config = dict(
    num_classes=9,
    arch='vit',
    hidden_act='gelu',
    qk_norm=False,
    moe_every=2,
    layers=12,
    width=160,
    residual_init='zero_last',
    eps=1e-08,
    lr_schedule='constant',
)
Rows from block 5 of a small image classifier, named by matrix and row number. Rows with one number within an expert belong to one neuron, the router's apart. Each number is 500 + 40 x the weight over its row's rms, rounded and kept within 0 to 999. All counts start at 0. Numbers have three digits each. After the name is the row's rms in percent of the matrix's.
Before each expert's rows are labels from the 100 images, of 14976, where the router gives the expert most weight on average: "strongest on" is what is common among them; "patch colour" is the nearest of a few named colours to the mean colour under the peak. Only what is clearly more common there than usual is listed. The data: stained colorectal tissue patches (NCT-CRC-HE-100K).
# router: slot weights (model.blocks.5.mlp.router.weight, 8x160), inputs 0-53
# up: expert up (model.blocks.5.mlp.up, 4x320x160), inputs 0-53
# down: expert down (model.blocks.5.mlp.down, 4x160x320, transposed), outputs 0-53

# expert 1
strongest on: tissue: debris
patch colour: brown
router.2 104:486546505549513582457470536506445481491463504550463536544524509567558534527535470545437522527437506521479505559519606553415451479502475486489500512525518508535454
router.3 106:489547564554484603474488538411479503499547546533468558444459537547593503525510474537483399495424514514470516500508588469491468488546539469554512445552540464517482
up.0 104:496532557555463496552515409469498533509477462440512608554521449540512482474476519485498499480582499538446503493533455421504518487515492433432537520418534492398488
down.0 092:470415457505560427456582504415464448554562552507501511443509456523463480406487503485489496516461545483434476514526506456514464520448525576540500509542498474552488
up.1 102:475501465522450497529507588514462421452498515515531428500402492462509552515565507538553507482442461538435537494478492520474544463500539540519524420503422451484486
down.1 105:451527499526528507523515499506499539477535473476492490417540442483510505477461556440544478504436504533495481541543433418475585458422438443485518493518494474467518
up.2 082:483477529524494492465490500507549426507441492561588524530496431526506484480524451447473483469510493572549480410491513521633541445486511476524488523502513498541494
down.2 086:500488477448559405507437560436496525482471461485542475475439503411489573532466503547476513516534455448501482456476514513578487563541463536516435489485523554519510
up.3 090:488498562514524491563484483519535512454526444476481484489487565494480533497538508528542498439507607531515529463402514477497527522494440554497495527453483492450543
down.3 075:506550498511568496556536431475470497522520548524461522460520417535495459483484475434526455562480500559479476489557452472447477500463500422500488566445546494439485
up.4 082:486478519548480499473488500529545436490440491556560527553493446516507488457521453441484472463510482577570500404489519517609537444486512442505486514504501493538497
down.4 082:492499478455561441504428559445511556479489466500503473455449497416506582529443487527460477544540490444488488461463526502563484580530495543528466503497553548529505
up.5 085:493442482520495476494527402547486466509468469577517475554469525549505519498481481509474497505487435549468522448525477550542511450459515454571438522464436503529523
down.5 081:455543487459572478464444529461504539479521491509495476422530500421500487503485484481473447505485491454525442520447580475505465572438529532501522508498568523461464
up.6 090:494509506516428520500536596456470398493536517454539529512482358450506489465469514486544556527450517500495449521442462525482516447493549515470636477492480431534440
down.6 082:523548502558498522484499445543547506490519525501457436406504507479521497479484572499505520468503533518463533518563420433468556441471398473438492441492496507455548
up.7 093:485502551532463495615492470507490520471569459528496493506499529542498515520525515484533508473495506522473527474431500447504542507499496491455475507421526426394503
down.7 081:528482481556546491463558456549477421486540565511461521448482444492504473462475530499495493463427568581486502468543448453505556475469480435501414519511469515491483
up.8 091:562478457405430483535496576469494475530445527511499468494454460545463482484489464432510554508505473416536464505455526544489497497487646456518586425483540460533517
down.8 073:386426485530434471498529565521474476461540517503523545511390432525551506459505453525553408477467520547493507424473475438567531481488452529498487489503494531556497
up.9 088:633503512507458500493487438404508466530462489478573568499416555569500438495514517477480414525494534494437546456563450529527568420526547465472541438506473446519499
down.9 084:573492515485459497551503493397554462525471487498538529477488450505531532511427513457520495446497453474487480443520446524572539456521499409496526460417459483503507
up.10 087:475441479517493502442499472524500438546412497516531511556488458545507483502516454488476464497500495540510472464523517535610511507462509516549464517531463536548487
down.10 096:497535486458542468488431521517508568467515431496493414429493554431484581564468534536466513536544484431511496517462540497515514550481470514531473496493530541496498
up.11 095:531514537474518494512518460469478497550561485578515504504487501476468436521396580481530515481573491502512528516511504417507437540550472442526462524503572486441462
down.11 106:466512521475567452512493445578543590493476435532454426492554612534477522516569479503499522540489498457505437510480484537450485512486462546482492506511565506443552
up.12 123:466514557570462485569483422484582495514448496489525542513438445537517449478433527420478446429583520557503561466538414460546528448515439475446522489450524493440484
down.12 156:479471542542512464452516547460516430571500529489590513473494505469452444506493590497543517429490507535565494464547478530571475453500485534458510552538480524481523
up.13 106:554500519477513491503523467471487501549570483599509506498469500480474445507394583485515531493567489500500515514529493405508441537557474432528457523516560501451469
down.13 117:474504512468572450521498440573551590493488428536453429493553608533484531514574472507497516544479493467499429500488481535451488503474461542492492509505564513444538
up.14 104:478467485527520466544535532536477558501523504507501404448549488492492537478520491484543529475542470457487528526470475439491497532443483563534442527508516502431603
down.14 087:541466442510440473491508527534498487492523531534553528574423512542450505472461425531414510507476541548516448448442546576585472527480607533587497508531456500561472
up.15 116:522535519529441519620474477451514535508414479451480504542462498531495506515472510426499514487561479454493581499486509485484555459519586415442594443403545419469485
down.15 110:479464435534501450535545508458440481491535562543517562481469488559537514441517454488514420504378530567467495433457469423530531476470529520465463470483500449500487

# expert 2
strongest on: tissue: smooth muscle; tissue: debris
patch colour: grey
router.4 103:525501449463593530464478497484489445492491496496544462506487493460453496535564578561500538514459471522499506537495509526488562551506542456548518457599455455548441
router.5 085:496526484545483541424529544475428435457499525507546549520431559525523515540524505577472465516413555523474495492486514580507503464487511557536529439560471539583473
up.0 095:531556504445548503507509486456480525456525509493503434434517561497467567529490493548581477588465474480396523488506497497451484540486493546530494462446496462508520
down.0 084:475563516525484643457465477535488527582488484575488535548547460527515498517433532439450534482525487464487494567495549559475445525515521455497532544470520464505463
up.1 091:511496487479579552474555465543477527501566454498477497518555563457473516477429491536488541521507484514551506507497476529460399488448436548547482539495521552527508
down.1 086:466509479574473532492492518506485530501507531484477485522520530451487494443403534491522526529522568423522502500500520501525452563528498559545465514519487500515479
up.2 090:405537528475535502547512505454527573519484510529423433466460480496560586480488507536464521554467504459385534549528500454417486520497478483511509471490548519440491
down.2 091:467540600475521477491429569476539529490550488544468482464540506456465491602519538477509480470549557508555475487537526554450476523561481496487572513528546548485498
up.3 087:579484515516495474518531472481525529499453492518490510456470483496474443401441491482537480543520549538470514512495522478485403504475428489476498524496574524479520
down.3 074:427455498496499482586528460479467586503471531442483498493477548515513477542501531501606464500501547454478503524553488451497501530524440547491487492536549501443497
up.4 090:442505589574455503477537497506502468472456479500550595532507485493501434470476478478560431474523550612561528446467478499591487411520449500473507561503513531517495
down.4 077:473509502506485514516485543489516494463477525453538499472456496446558499467435484492539545493548511411486502478508497417586493542495454521487461496487509524512566
up.5 100:484503479519469502593485586540511513476467514483472451527508481471475563492502472483538512476463481487545562503439593565462498476480529510525524509474494443508499
down.5 097:479449465439547494424581457517514489498554484521457514514540519514475449456516454463413463526484500494569501478485467495461498489420502520584479557522555546532482
up.6 103:556443470458480452607502493515470528528452461491511490535496441514472509462501497468555524520577430443476505515489501446530498524573533473480463540458507441511496
down.6 100:462523444503481480559489538485492574480505504502474502509458479535550541525506415494512499546447520443485510529427550487450484546546551505503512431470505464481531
up.7 082:542478451520482476535483543530540492490420549477466463562490433461475547471467495469503514413536495481561559457484544567490499461521505494526525482453467462516507
down.7 074:453467514472523488450566442509494519500548535512486568514546486492516460417529425454456451548473505497552473480482452476509500479449486525531497562501570531484520
up.8 093:485518470499471503612487593529507530457476509474473431515522487487474575487498469476549503499471466481528563512415585537452499491480546514523509500465488440486500
down.8 091:490454436436555491416570463506505480498554482505462506538535508504464453466510483459427474514501505482575511486502471489455486501432521515580483546544545548541468
up.9 121:484481455520497502559516491550493524521455476523505431539459520585568560474503496484511498474503443434464506505521508508508485489529516569453454478478483445527524
down.9 146:451456433478478432539525531483471519495461527477487499513436503537505546480503451518542481479411539451497536518407548559450470508528549561525550419513462452540537
up.10 117:434496493538544460505513436575486559516535453539447495510550555494526576503504462524461524439535480544494507468507471511433483485454394558540465525472491533478576
down.10 122:469545500579514486562527489481495580463475465517524527461465506429520532537455502538565497537479497508464478502475441484521455562570474498457500469498496514419500
up.11 098:406534517476524512564502504449489580509474512523443450491440479512565596497498499549473515561458503439384544549531525480421489495523500474515512439501529498464485
down.11 104:507527534449541449489443555524554514487550478534459445476530519440427500578517529473462510466558548481594485491503522543447484538516534508511568523541549555487501
up.12 093:412474503537536463496480506546545522446446484478512503529461527497485568459506494510514425362549566537477628409479554514509500519530398586527488528535479476513551
down.12 091:498507556530475549564509513443482493482570515503522513440553494469583436511518501442587436513501421497560493482541442449535500451515510427436474448469531474471535
up.13 102:468474495540551446501478511555569506473479450501491461484504523500438545470515469516514487423508577541549610439414547512493508571455470554501489533517473491515541
down.13 117:484455525458480505522558502475438491501521511528452488469545468512552515501552490468553411503522382498486519535575470423469490459482451424480434439483556461491487
up.14 093:561540490505511509520488451466542537501439478456511510490491455457494491448492524497533505552579508477441451525559516421462485547519439489397532514481545495445487
down.14 084:424506548592523499499525497450475571533449531437457504484556508540499452534526539480533478520522557475471538538599458490445470466538471533417558469561561516448514
up.15 103:465459488553575446500491478574567506460511474518483463477523533525436522482504492482552470458485590537542578469429545496483497583438473543507462551520480474517553
down.15 114:469435500424464498486590512487466482513549509512444485445520489516539510485525461471541412493497418469485486507530492403507492489423466452524440454457584510506483

# expert 3
strongest on: tissue: debris; tissue: cancer-associated stroma
patch colour: pink
router.6 109:490511537520510506530353473475522534510510456516481500488519459492463475517484512477506508542545512482523504506501510503486548491495491477499543493464527499435448
router.7 109:541524520477490514503418471453478545448448529471485512506571459475462502508520476490566475536575503494523491515522528512489537466508469469526485511476505453483485
up.0 069:500563503471512577527505526454439562441488481513402495438490560558542511527512430516513470566465474444451536539503587487426454501543502548511486476530575491454560
down.0 063:548462495452490402521544530452547429544511549483518515479530456460493485461495542425465486423537501493539549458475553505523449488488546550482517465501412469557456
up.1 103:552528445492509500532501505461373529471511485475507519494492519526517540543520483581570487571465406500393492538523547438516490483568528487524456529518455447479504
down.1 091:490478510433514420473519521494532485594505479582506553532532434548469481496493519417433480458479490514508496467469541549491482562480518479497502511479500502568425
up.2 120:512475497577462488540523524488458471461525586417541520504443471444567488509490506456549490412493510462499510457512466446574501476483556554471519452499467468486529
down.2 129:514480488480531495556540454587472466526488454528448501500536518574465480541602524454521481486466426529531511503456464502445535473486548476458480474491507439479448
up.3 113:447429544530464476492533523519505431501533523488471498484474499460483492553457474471551499461474520501592453411451477561565454472437548519493593496472518552578523
down.3 104:578518527530450507531477546515481500495472485539529467435471525554514440552563487440478543527457481473506534590478502509505493468527582500422543458498566491441587
up.4 087:510454483511515475489558520557457494545563547527568472483459570542571535506520534543463480424443474492431527479502492485553469486491548565505430490537513458538527
down.4 088:459488496486467484489505498469526565487538534460505492573524512415503453508461474507488506487625491435555523560513514496529458540480533551542523493498499564457536
up.5 098:504532490505518572539539509437498523531494502553444435442490510536546477437479488492507470541489473476458519558500492438453395489479482525498461480494596512417495
down.5 093:480519480458488456495531494468474496479575508443435540507488554437566513523439518521486501467551529470457510480537507488468436544561497501516522434532453534533494
up.6 106:485439486551471437508520527545461372493494519481503490494446529490452539559475509530540514503467509527552484416443488479603414484515559513454574496474481528510527
down.6 100:576544500543540509535479485530510495467541461528534504478539544535525451548531513442483542502510435544513520544539461506497544440497580424432538494481485480450579
up.7 112:441426439493510534474531517527495439547493474501480535524525499492510452489506559466495516416489472513549458528483473478497463540468529481468529502526549549514517
down.7 115:496539515555499527475513456575438550504420484560460449514550487523493541584509550529462507544531507542483553542539489572436505460517483450458469498508529508467490
up.8 084:487382492451469418460504511540466426477500470538550520496500496568475449538568459485447506510479464552535479440486437533581527439471525469535493533494460553532563
down.8 077:519522540505463497543468515518450541474447515462461486484435489441530536496436508568493500498577476469431530505484533445478422508584462522492513431495549497489469
up.9 083:493499552515435467564484467441501481564494505559574461454468539530524526537535507504574436480483446530444486405508476524552535428530496477480506479440485479453494
down.9 076:547487506468482486477519532471574554544451484484409457508497502533440496494479483490427492526478577405483513544470538561498476529488610509507529467548603579502498
up.10 118:475504505533556480487533528476501507495531457584463470389503526531501481509501506462450522478473549515495502545480517457465467535488527497547545553658559559451575
down.10 129:521482455460520493499521508447555440513478477504514520510437513488460506552499544508545501453494498477523505486487547443531450549536513484490550474539455486490457
up.11 097:520522530529528478499507494488489487510479510470539487419519460539477528533599499521529489528435494525446511499530520495515508451482446546499503499543462459486476
down.11 084:527559482480437523476500511508475526436495529437512494509528494516489471499491443472463540578527512415432494552509471504556510550553569513479508428486525487480558
up.12 102:442556489452501535419483525533488553491488496593474478503518496486524548499485492535397552485510576465470527590503512522416527561503470486527496513543523537536526
down.12 090:533462519510525452580507507466529431543461489477507483469512490512450441477570548450538468513460505529592540451507478537470518398431537495455561491489480475478460
up.13 110:493459488557485472514521525487458459474519574444517511487438475456554466538499500464540469402465530492499525451513487436571495494474546561503507450510504478495528
down.13 111:502494488491527499568537452596466468480487464489462491523541510542458476551573551441530480474495456528552513505439467521451528485480548496459499469496492443468442
up.14 104:540473546444427450450522538404490422479487544485589575482498543520497436418509422486492482543490493566484479455518500479588499461549465548553465522514481506539521
down.14 108:469513508478508530500501480554478531490426501445449427519560474465467579602461550522487547469502490457489476525457526546418490521462460537551559454503467440529454
up.15 094:547526529461522458399528506437465494468603520500532542398571563538459502481529490526552479567479492554470462504538459490559497484514474507548461585548451550486557
down.15 095:492527475480512497458541497540472516437460528388468530514556431466459550510460473507510530518529502485414472525494489486482478567514367502530488514519456445552519