From a checkpoint of a small image classifier.
Training: adamw at rate 0.0016, batches of 128.
Data: trained on stained colorectal tissue patches (NCT-CRC-HE-100K), 22605 training examples, 107.6 epochs.
Rows from block 9 of a small image classifier, named by matrix and row number. Rows with one number within an expert belong to one neuron, the router's apart. Each number is 50 + 10 x the weight over its row's rms, rounded and kept within 0 to 99. All counts start at 0. After the name is the row's rms in percent of the matrix's.
Before each expert's rows are labels from the 100 images, of 14976, where the router gives the expert most weight on average: "strongest on" is what is common among them. Only what is clearly more common there than usual is listed. The data: stained colorectal tissue patches (NCT-CRC-HE-100K).
# router: slot weights (model.blocks.9.mlp.router.weight, 8x160), inputs 80-159
# up: expert up (model.blocks.9.mlp.up, 4x320x160), inputs 80-159
# down: expert down (model.blocks.9.mlp.down, 4x160x320, transposed), outputs 80-159

# expert 2
strongest on: tissue: smooth muscle; tissue: debris
router.4 081:66 52 50 43 46 66 33 37 46 76 41 48 36 61 56 44 64 47 50 42 38 55 54 53 47 53 49 47 33 62 44 42 39 42 28 50 54 40 46 58 57 40 28 54 76 51 53 48 51 38 47 51 29 51 74 48 56 47 50 58 46 49 55 65 46 41 67 41 56 62 50 41 38 55 60 51 51 60 58 54
router.5 081:66 45 58 43 46 61 34 38 47 74 47 48 41 75 59 47 55 57 53 48 42 44 55 59 54 61 46 39 50 58 53 37 43 46 27 50 55 45 44 62 44 28 25 47 65 44 57 51 40 33 49 54 27 44 67 52 60 46 51 57 54 53 47 56 45 39 65 44 44 59 51 48 52 54 57 63 54 59 61 47
up.0 081:38 39 59 37 65 48 41 46 43 33 47 63 42 61 59 38 50 48 40 55 48 55 35 63 34 50 56 58 25 60 32 53 47 38 57 58 48 47 55 64 50 57 49 58 62 42 65 38 53 48 45 37 57 49 51 48 56 39 56 58 45 40 59 52 49 54 47 46 54 72 32 36 40 33 35 50 31 35 68 58
down.0 070:65 46 64 47 61 51 45 50 52 84 51 54 53 50 52 60 47 42 49 51 32 51 41 49 53 49 44 19 57 53 46 31 57 51 41 39 51 56 52 60 54 44 51 46 46 58 45 39 46 46 53 69 49 49 50 53 47 54 53 64 54 70 53 54 55 52 72 54 65 41 49 55 60 76 56 59 67 42 41 41
up.1 115:44 55 34 60 76 41 58 50 59 34 53 52 59 44 51 36 44 52 70 68 46 54 54 37 46 60 68 41 51 51 42 42 69 39 71 46 50 40 58 48 49 46 40 74 58 53 52 67 56 63 60 30 69 61 57 50 39 57 41 46 28 32 57 44 65 55 57 50 54 54 53 53 53 58 46 57 49 59 47 51
down.1 182:46 62 51 37 61 44 42 56 69 40 59 53 52 54 58 66 33 40 55 39 50 40 47 42 47 40 43 36 64 41 46 40 52 48 58 52 59 60 54 51 55 36 57 69 30 64 53 50 46 47 56 70 62 52 41 64 42 68 41 46 54 72 41 48 33 49 65 65 53 35 57 53 46 65 46 49 64 59 40 39
up.2 090:59 45 38 64 51 59 46 42 52 61 50 50 29 52 43 62 37 37 39 38 35 41 57 40 51 64 47 49 47 53 41 52 39 31 54 50 48 50 44 34 50 36 40 93 47 69 52 59 47 56 53 39 45 52 61 56 37 53 48 69 44 52 70 48 45 42 59 59 76 40 68 66 45 51 54 57 61 53 43 37
down.2 084:47 39 42 52 57 53 63 34 41 52 20 52 53 31 38 35 61 61 54 56 56 58 47 48 57 46 52 62 34 54 37 57 44 43 49 39 40 56 56 52 40 41 41 41 44 53 63 52 58 54 44 40 47 65 58 33 65 42 56 52 40 38 53 48 71 52 36 52 59 58 46 56 66 37 58 66 19 24 55 47
up.3 105:47 60 52 44 68 31 51 51 71 49 47 52 52 45 54 49 43 36 50 41 46 41 59 41 40 55 64 49 47 34 55 55 68 29 61 34 38 58 53 40 51 41 61 51 49 52 61 67 38 66 71 45 66 56 50 59 48 50 34 45 47 28 59 61 53 61 51 55 48 39 65 46 59 58 38 61 53 47 35 51
down.3 099:41 68 52 57 61 38 44 40 68 42 54 58 64 44 65 39 33 36 50 55 36 42 31 48 45 56 62 35 55 32 42 43 55 54 54 65 62 41 33 41 66 41 50 57 51 60 52 53 37 67 46 59 62 66 51 66 49 66 51 56 40 49 48 41 52 69 58 43 45 55 56 50 45 58 39 61 55 59 35 49

# expert 1
strongest on: tissue: mucus
router.2 102:67 60 49 47 62 38 50 50 55 51 67 44 43 65 53 42 56 45 48 46 17 49 60 36 42 46 53 30 65 53 54 57 58 52 42 56 49 42 50 58 45 58 56 56 56 52 57 43 37 43 59 39 56 41 58 53 64 54 51 88 59 50 52 61 36 35 47 46 51 45 45 50 39 34 33 34 59 63 52 58
router.3 106:70 66 44 45 57 46 50 41 59 67 62 49 60 59 49 45 50 48 52 55 28 55 67 25 51 47 47 28 51 52 62 46 44 53 42 45 48 54 46 56 42 51 52 53 56 44 55 49 30 51 53 54 47 52 57 50 62 57 55 79 54 52 38 51 27 33 44 48 52 42 53 31 43 43 44 35 57 58 49 56
up.0 094:49 46 66 48 39 53 42 37 42 43 41 57 56 42 56 42 65 60 63 69 51 60 31 60 58 47 55 49 43 56 45 57 47 59 46 51 42 51 37 56 37 47 34 55 64 52 48 42 58 44 42 48 30 46 58 57 51 54 41 47 36 58 73 56 71 66 57 35 39 56 39 50 49 59 62 62 56 48 60 48
down.0 097:52 50 55 61 42 52 37 39 53 57 47 73 53 41 59 49 45 40 43 48 27 49 35 56 44 65 53 44 35 40 42 52 39 55 43 61 66 44 43 49 69 45 44 57 57 58 42 36 33 67 33 71 50 74 61 65 58 62 40 68 44 57 61 49 40 69 42 38 59 55 54 69 40 52 42 72 44 49 40 49
up.1 097:47 51 46 48 58 48 48 62 53 57 50 39 58 52 35 42 47 49 52 55 52 63 46 43 62 61 39 53 40 39 54 56 59 36 48 38 29 53 47 35 56 46 51 39 61 62 44 62 46 35 50 35 52 50 54 22 38 43 40 42 47 50 57 53 63 56 53 59 62 43 46 41 56 50 60 61 43 52 49 33
down.1 084:33 55 71 43 42 35 43 42 41 37 30 46 48 52 58 62 48 55 43 40 76 26 46 53 40 41 61 45 65 47 50 46 61 63 54 45 65 51 54 54 49 37 53 55 34 57 48 53 51 58 58 59 46 42 44 60 44 53 53 30 51 60 61 53 46 48 52 47 72 31 67 63 54 69 60 48 57 40 37 43
up.2 124:65 59 42 47 52 66 39 50 50 65 51 58 59 43 53 51 45 53 57 52 49 44 48 41 63 26 40 39 57 52 35 45 25 63 42 55 43 62 46 62 39 45 51 31 39 62 77 59 48 42 47 62 34 55 46 55 51 41 63 46 48 56 41 38 56 49 50 57 50 65 62 38 57 67 84 46 53 31 65 49
down.2 114:38 63 43 49 72 39 54 45 65 45 63 71 42 46 42 43 41 31 44 40 45 51 40 39 31 52 65 55 34 58 37 47 48 38 60 51 46 53 49 52 61 55 52 67 51 58 64 49 42 44 48 45 65 77 56 64 49 54 36 46 44 33 44 47 54 66 71 47 51 61 55 43 38 60 32 49 62 50 41 46
up.3 104:48 29 51 56 43 56 45 37 32 44 60 46 37 41 51 57 39 48 45 48 58 54 36 60 64 41 46 53 64 67 36 55 56 58 63 51 49 56 54 41 54 54 54 63 39 49 30 44 58 60 43 45 50 37 39 56 55 46 63 46 49 52 62 46 43 46 41 55 50 39 41 57 62 44 54 45 57 49 31 55
down.3 109:54 68 44 46 55 53 66 51 62 33 49 62 41 45 30 40 37 41 44 38 71 40 56 49 48 32 51 54 56 62 40 53 53 43 69 58 37 46 55 56 38 49 59 68 48 46 58 49 49 56 50 66 56 46 63 58 57 42 48 40 49 44 31 56 31 28 58 54 38 69 49 32 30 48 45 39 47 62 68 47

# expert 3
strongest on: tissue: cancer-associated stroma; tissue: debris
router.6 104:54 56 47 52 35 63 52 57 54 47 42 57 63 45 52 33 52 43 46 49 53 53 43 48 52 62 53 33 51 57 47 36 61 53 47 73 45 41 47 62 51 59 39 44 49 51 47 47 64 43 48 52 51 67 41 59 45 55 38 51 52 60 58 48 60 62 91 53 41 51 60 64 55 71 49 60 72 66 55 46
router.7 104:41 69 49 47 61 54 58 37 54 37 39 53 59 47 37 48 40 49 54 57 75 54 56 38 38 65 40 58 41 33 56 41 46 31 40 46 56 69 67 58 50 28 49 53 58 36 53 59 59 63 66 37 54 46 54 52 42 46 39 42 49 42 53 45 50 45 62 51 64 49 70 54 55 51 62 50 53 56 66 45
up.0 109:44 58 68 46 29 40 51 44 63 48 59 49 44 77 59 58 44 58 44 41 46 46 53 70 48 41 40 43 59 63 60 49 42 61 40 58 70 42 24 46 49 47 44 37 64 53 51 51 43 37 52 57 52 48 52 56 56 66 58 51 63 63 52 56 31 50 62 23 56 42 65 49 40 55 44 51 50 59 49 51
down.0 106:44 63 57 41 47 48 66 57 46 37 43 40 53 37 32 58 38 56 46 46 72 56 60 60 48 28 34 51 66 64 42 44 40 54 51 52 30 65 60 65 44 56 68 51 32 41 55 32 47 51 52 57 54 43 35 52 48 42 63 38 57 60 31 47 36 29 50 62 50 58 48 33 53 41 51 32 42 40 60 43
up.1 089:50 52 52 35 37 45 29 45 47 61 41 80 29 55 65 65 59 44 50 42 48 29 51 57 53 58 57 59 28 43 53 49 38 32 33 39 49 66 36 60 55 38 39 53 53 52 58 58 46 63 38 65 46 63 51 54 58 50 48 50 59 43 44 49 54 48 60 35 67 64 62 44 40 62 48 69 40 44 40 54
down.1 082:59 45 51 60 39 57 61 62 52 41 59 55 53 54 24 48 41 56 42 42 50 58 43 59 47 36 31 67 49 46 51 61 46 49 63 51 51 39 64 44 52 58 49 72 38 48 37 37 49 62 34 57 44 46 51 47 47 55 43 56 51 48 54 52 50 47 38 73 51 38 36 49 48 35 50 57 32 39 65 37
up.2 102:43 47 36 49 61 46 34 40 38 40 54 57 40 53 60 41 45 26 45 30 39 43 37 52 42 51 44 61 52 56 44 54 50 47 64 55 50 49 47 46 63 53 63 54 37 52 52 52 43 46 55 58 62 42 48 46 62 39 45 55 38 29 56 43 53 52 33 69 51 54 42 45 43 32 37 54 35 36 54 51
down.2 108:32 50 54 53 51 34 64 62 45 50 38 38 37 39 46 52 51 43 42 53 40 57 49 53 42 57 50 47 51 42 45 50 46 45 40 56 59 43 55 49 59 50 67 37 51 42 69 47 35 45 53 39 77 57 49 45 49 44 58 71 62 46 54 42 52 64 43 35 39 68 48 62 54 50 26 52 32 63 47 66
up.3 114:57 51 42 43 54 61 41 33 64 51 56 67 65 77 53 31 59 48 46 39 48 38 42 42 23 55 59 46 27 53 52 53 56 46 55 45 58 39 43 62 63 60 44 42 67 43 47 48 47 48 35 47 55 43 62 55 69 59 42 51 37 34 38 71 60 62 59 60 25 50 50 46 45 34 49 51 59 29 50 54
down.3 113:58 49 49 41 67 42 21 51 56 50 68 56 42 67 64 56 45 48 58 54 31 35 47 56 60 51 50 33 51 49 48 38 51 46 52 48 63 44 47 56 55 30 46 64 55 69 51 41 53 38 53 58 54 61 56 64 55 61 48 61 57 66 49 41 41 48 72 51 48 50 50 63 52 64 46 64 64 67 40 48

# expert 0
strongest on: tissue: lymphocytes
router.0 107:38 56 43 40 55 38 22 35 50 40 61 69 62 40 76 40 47 44 41 54 28 45 57 37 52 56 58 48 47 45 51 61 54 51 57 55 53 49 41 60 47 51 52 63 52 62 41 37 29 50 50 59 59 42 46 71 78 51 45 54 54 32 48 48 45 55 50 55 43 47 40 51 43 48 34 63 56 53 46 49
router.1 110:58 51 46 24 46 48 30 53 46 53 50 68 74 50 65 49 57 45 48 62 48 51 65 28 48 61 48 34 54 51 58 54 47 60 50 52 59 52 67 68 40 55 49 44 37 50 45 41 48 50 58 52 49 42 28 66 73 52 51 48 49 42 52 51 51 53 55 57 42 41 42 57 55 53 57 41 64 42 49 51
up.0 092:50 40 44 54 49 59 51 34 46 47 40 64 61 40 41 52 49 55 54 71 63 55 38 58 70 69 44 48 42 46 37 41 29 48 47 43 44 62 28 47 42 33 48 51 48 45 64 56 59 63 39 66 52 55 41 58 46 59 43 50 50 59 53 30 54 59 45 56 63 54 48 46 41 59 58 53 54 44 41 40
down.0 098:50 46 49 60 54 32 59 35 37 69 52 48 45 49 52 50 59 49 42 54 36 42 65 40 44 56 59 58 49 57 61 51 56 44 50 43 45 38 56 49 46 54 43 39 60 50 51 55 49 55 59 30 46 53 58 43 51 36 57 52 50 27 52 59 66 52 39 38 60 51 49 52 65 52 55 56 56 42 41 58
up.1 114:55 54 50 48 57 64 54 75 61 48 54 38 53 78 40 46 49 44 43 50 51 67 43 50 37 52 58 64 38 45 54 55 71 43 56 43 30 37 63 49 72 51 60 38 53 29 40 52 49 46 57 41 50 49 54 22 52 54 35 49 44 47 28 59 57 47 42 58 37 57 50 34 41 43 48 54 40 55 50 51
down.1 114:45 37 44 47 41 38 74 55 39 56 34 37 42 31 43 63 68 73 60 50 46 59 60 33 62 60 53 50 42 39 62 44 61 52 30 39 59 54 61 49 53 40 46 42 49 42 54 48 60 49 47 46 51 65 52 39 57 53 54 67 46 54 64 50 51 45 38 41 52 45 61 50 69 52 46 55 43 59 47 65
up.2 084:57 44 42 51 51 62 56 26 43 55 49 59 59 45 32 57 51 54 42 57 74 46 47 65 59 55 42 49 43 60 42 41 32 53 44 41 49 71 49 48 46 46 50 47 40 53 45 50 62 57 63 55 37 48 41 61 46 60 58 45 46 60 38 40 46 43 37 55 55 33 48 52 60 49 66 59 60 45 34 46
down.2 090:52 47 45 67 41 47 63 44 43 63 45 54 45 42 48 49 54 51 36 44 47 40 60 45 34 59 48 72 40 57 55 59 60 39 66 52 41 35 65 47 48 59 46 43 68 38 41 52 48 65 49 40 42 44 55 42 53 36 45 47 51 24 51 61 57 46 36 47 56 50 50 43 47 43 48 45 45 42 57 66
up.3 094:56 37 52 58 38 55 60 78 69 56 63 45 66 73 41 27 38 53 51 55 48 65 47 49 49 55 42 45 41 55 53 52 47 52 46 60 48 48 54 38 60 56 52 52 49 50 46 47 54 39 36 24 71 46 45 47 46 63 57 66 47 54 43 57 49 64 52 55 32 33 54 53 52 36 30 46 70 50 55 42
down.3 087:41 34 44 41 46 47 59 64 45 57 26 42 44 28 49 62 65 72 49 37 54 70 63 43 64 53 37 61 46 26 62 52 41 47 39 37 43 58 70 44 45 47 55 30 49 38 54 41 49 47 42 55 45 61 44 38 66 35 50 62 60 43 56 62 57 56 32 53 48 43 56 54 63 44 48 64 41 51 49 63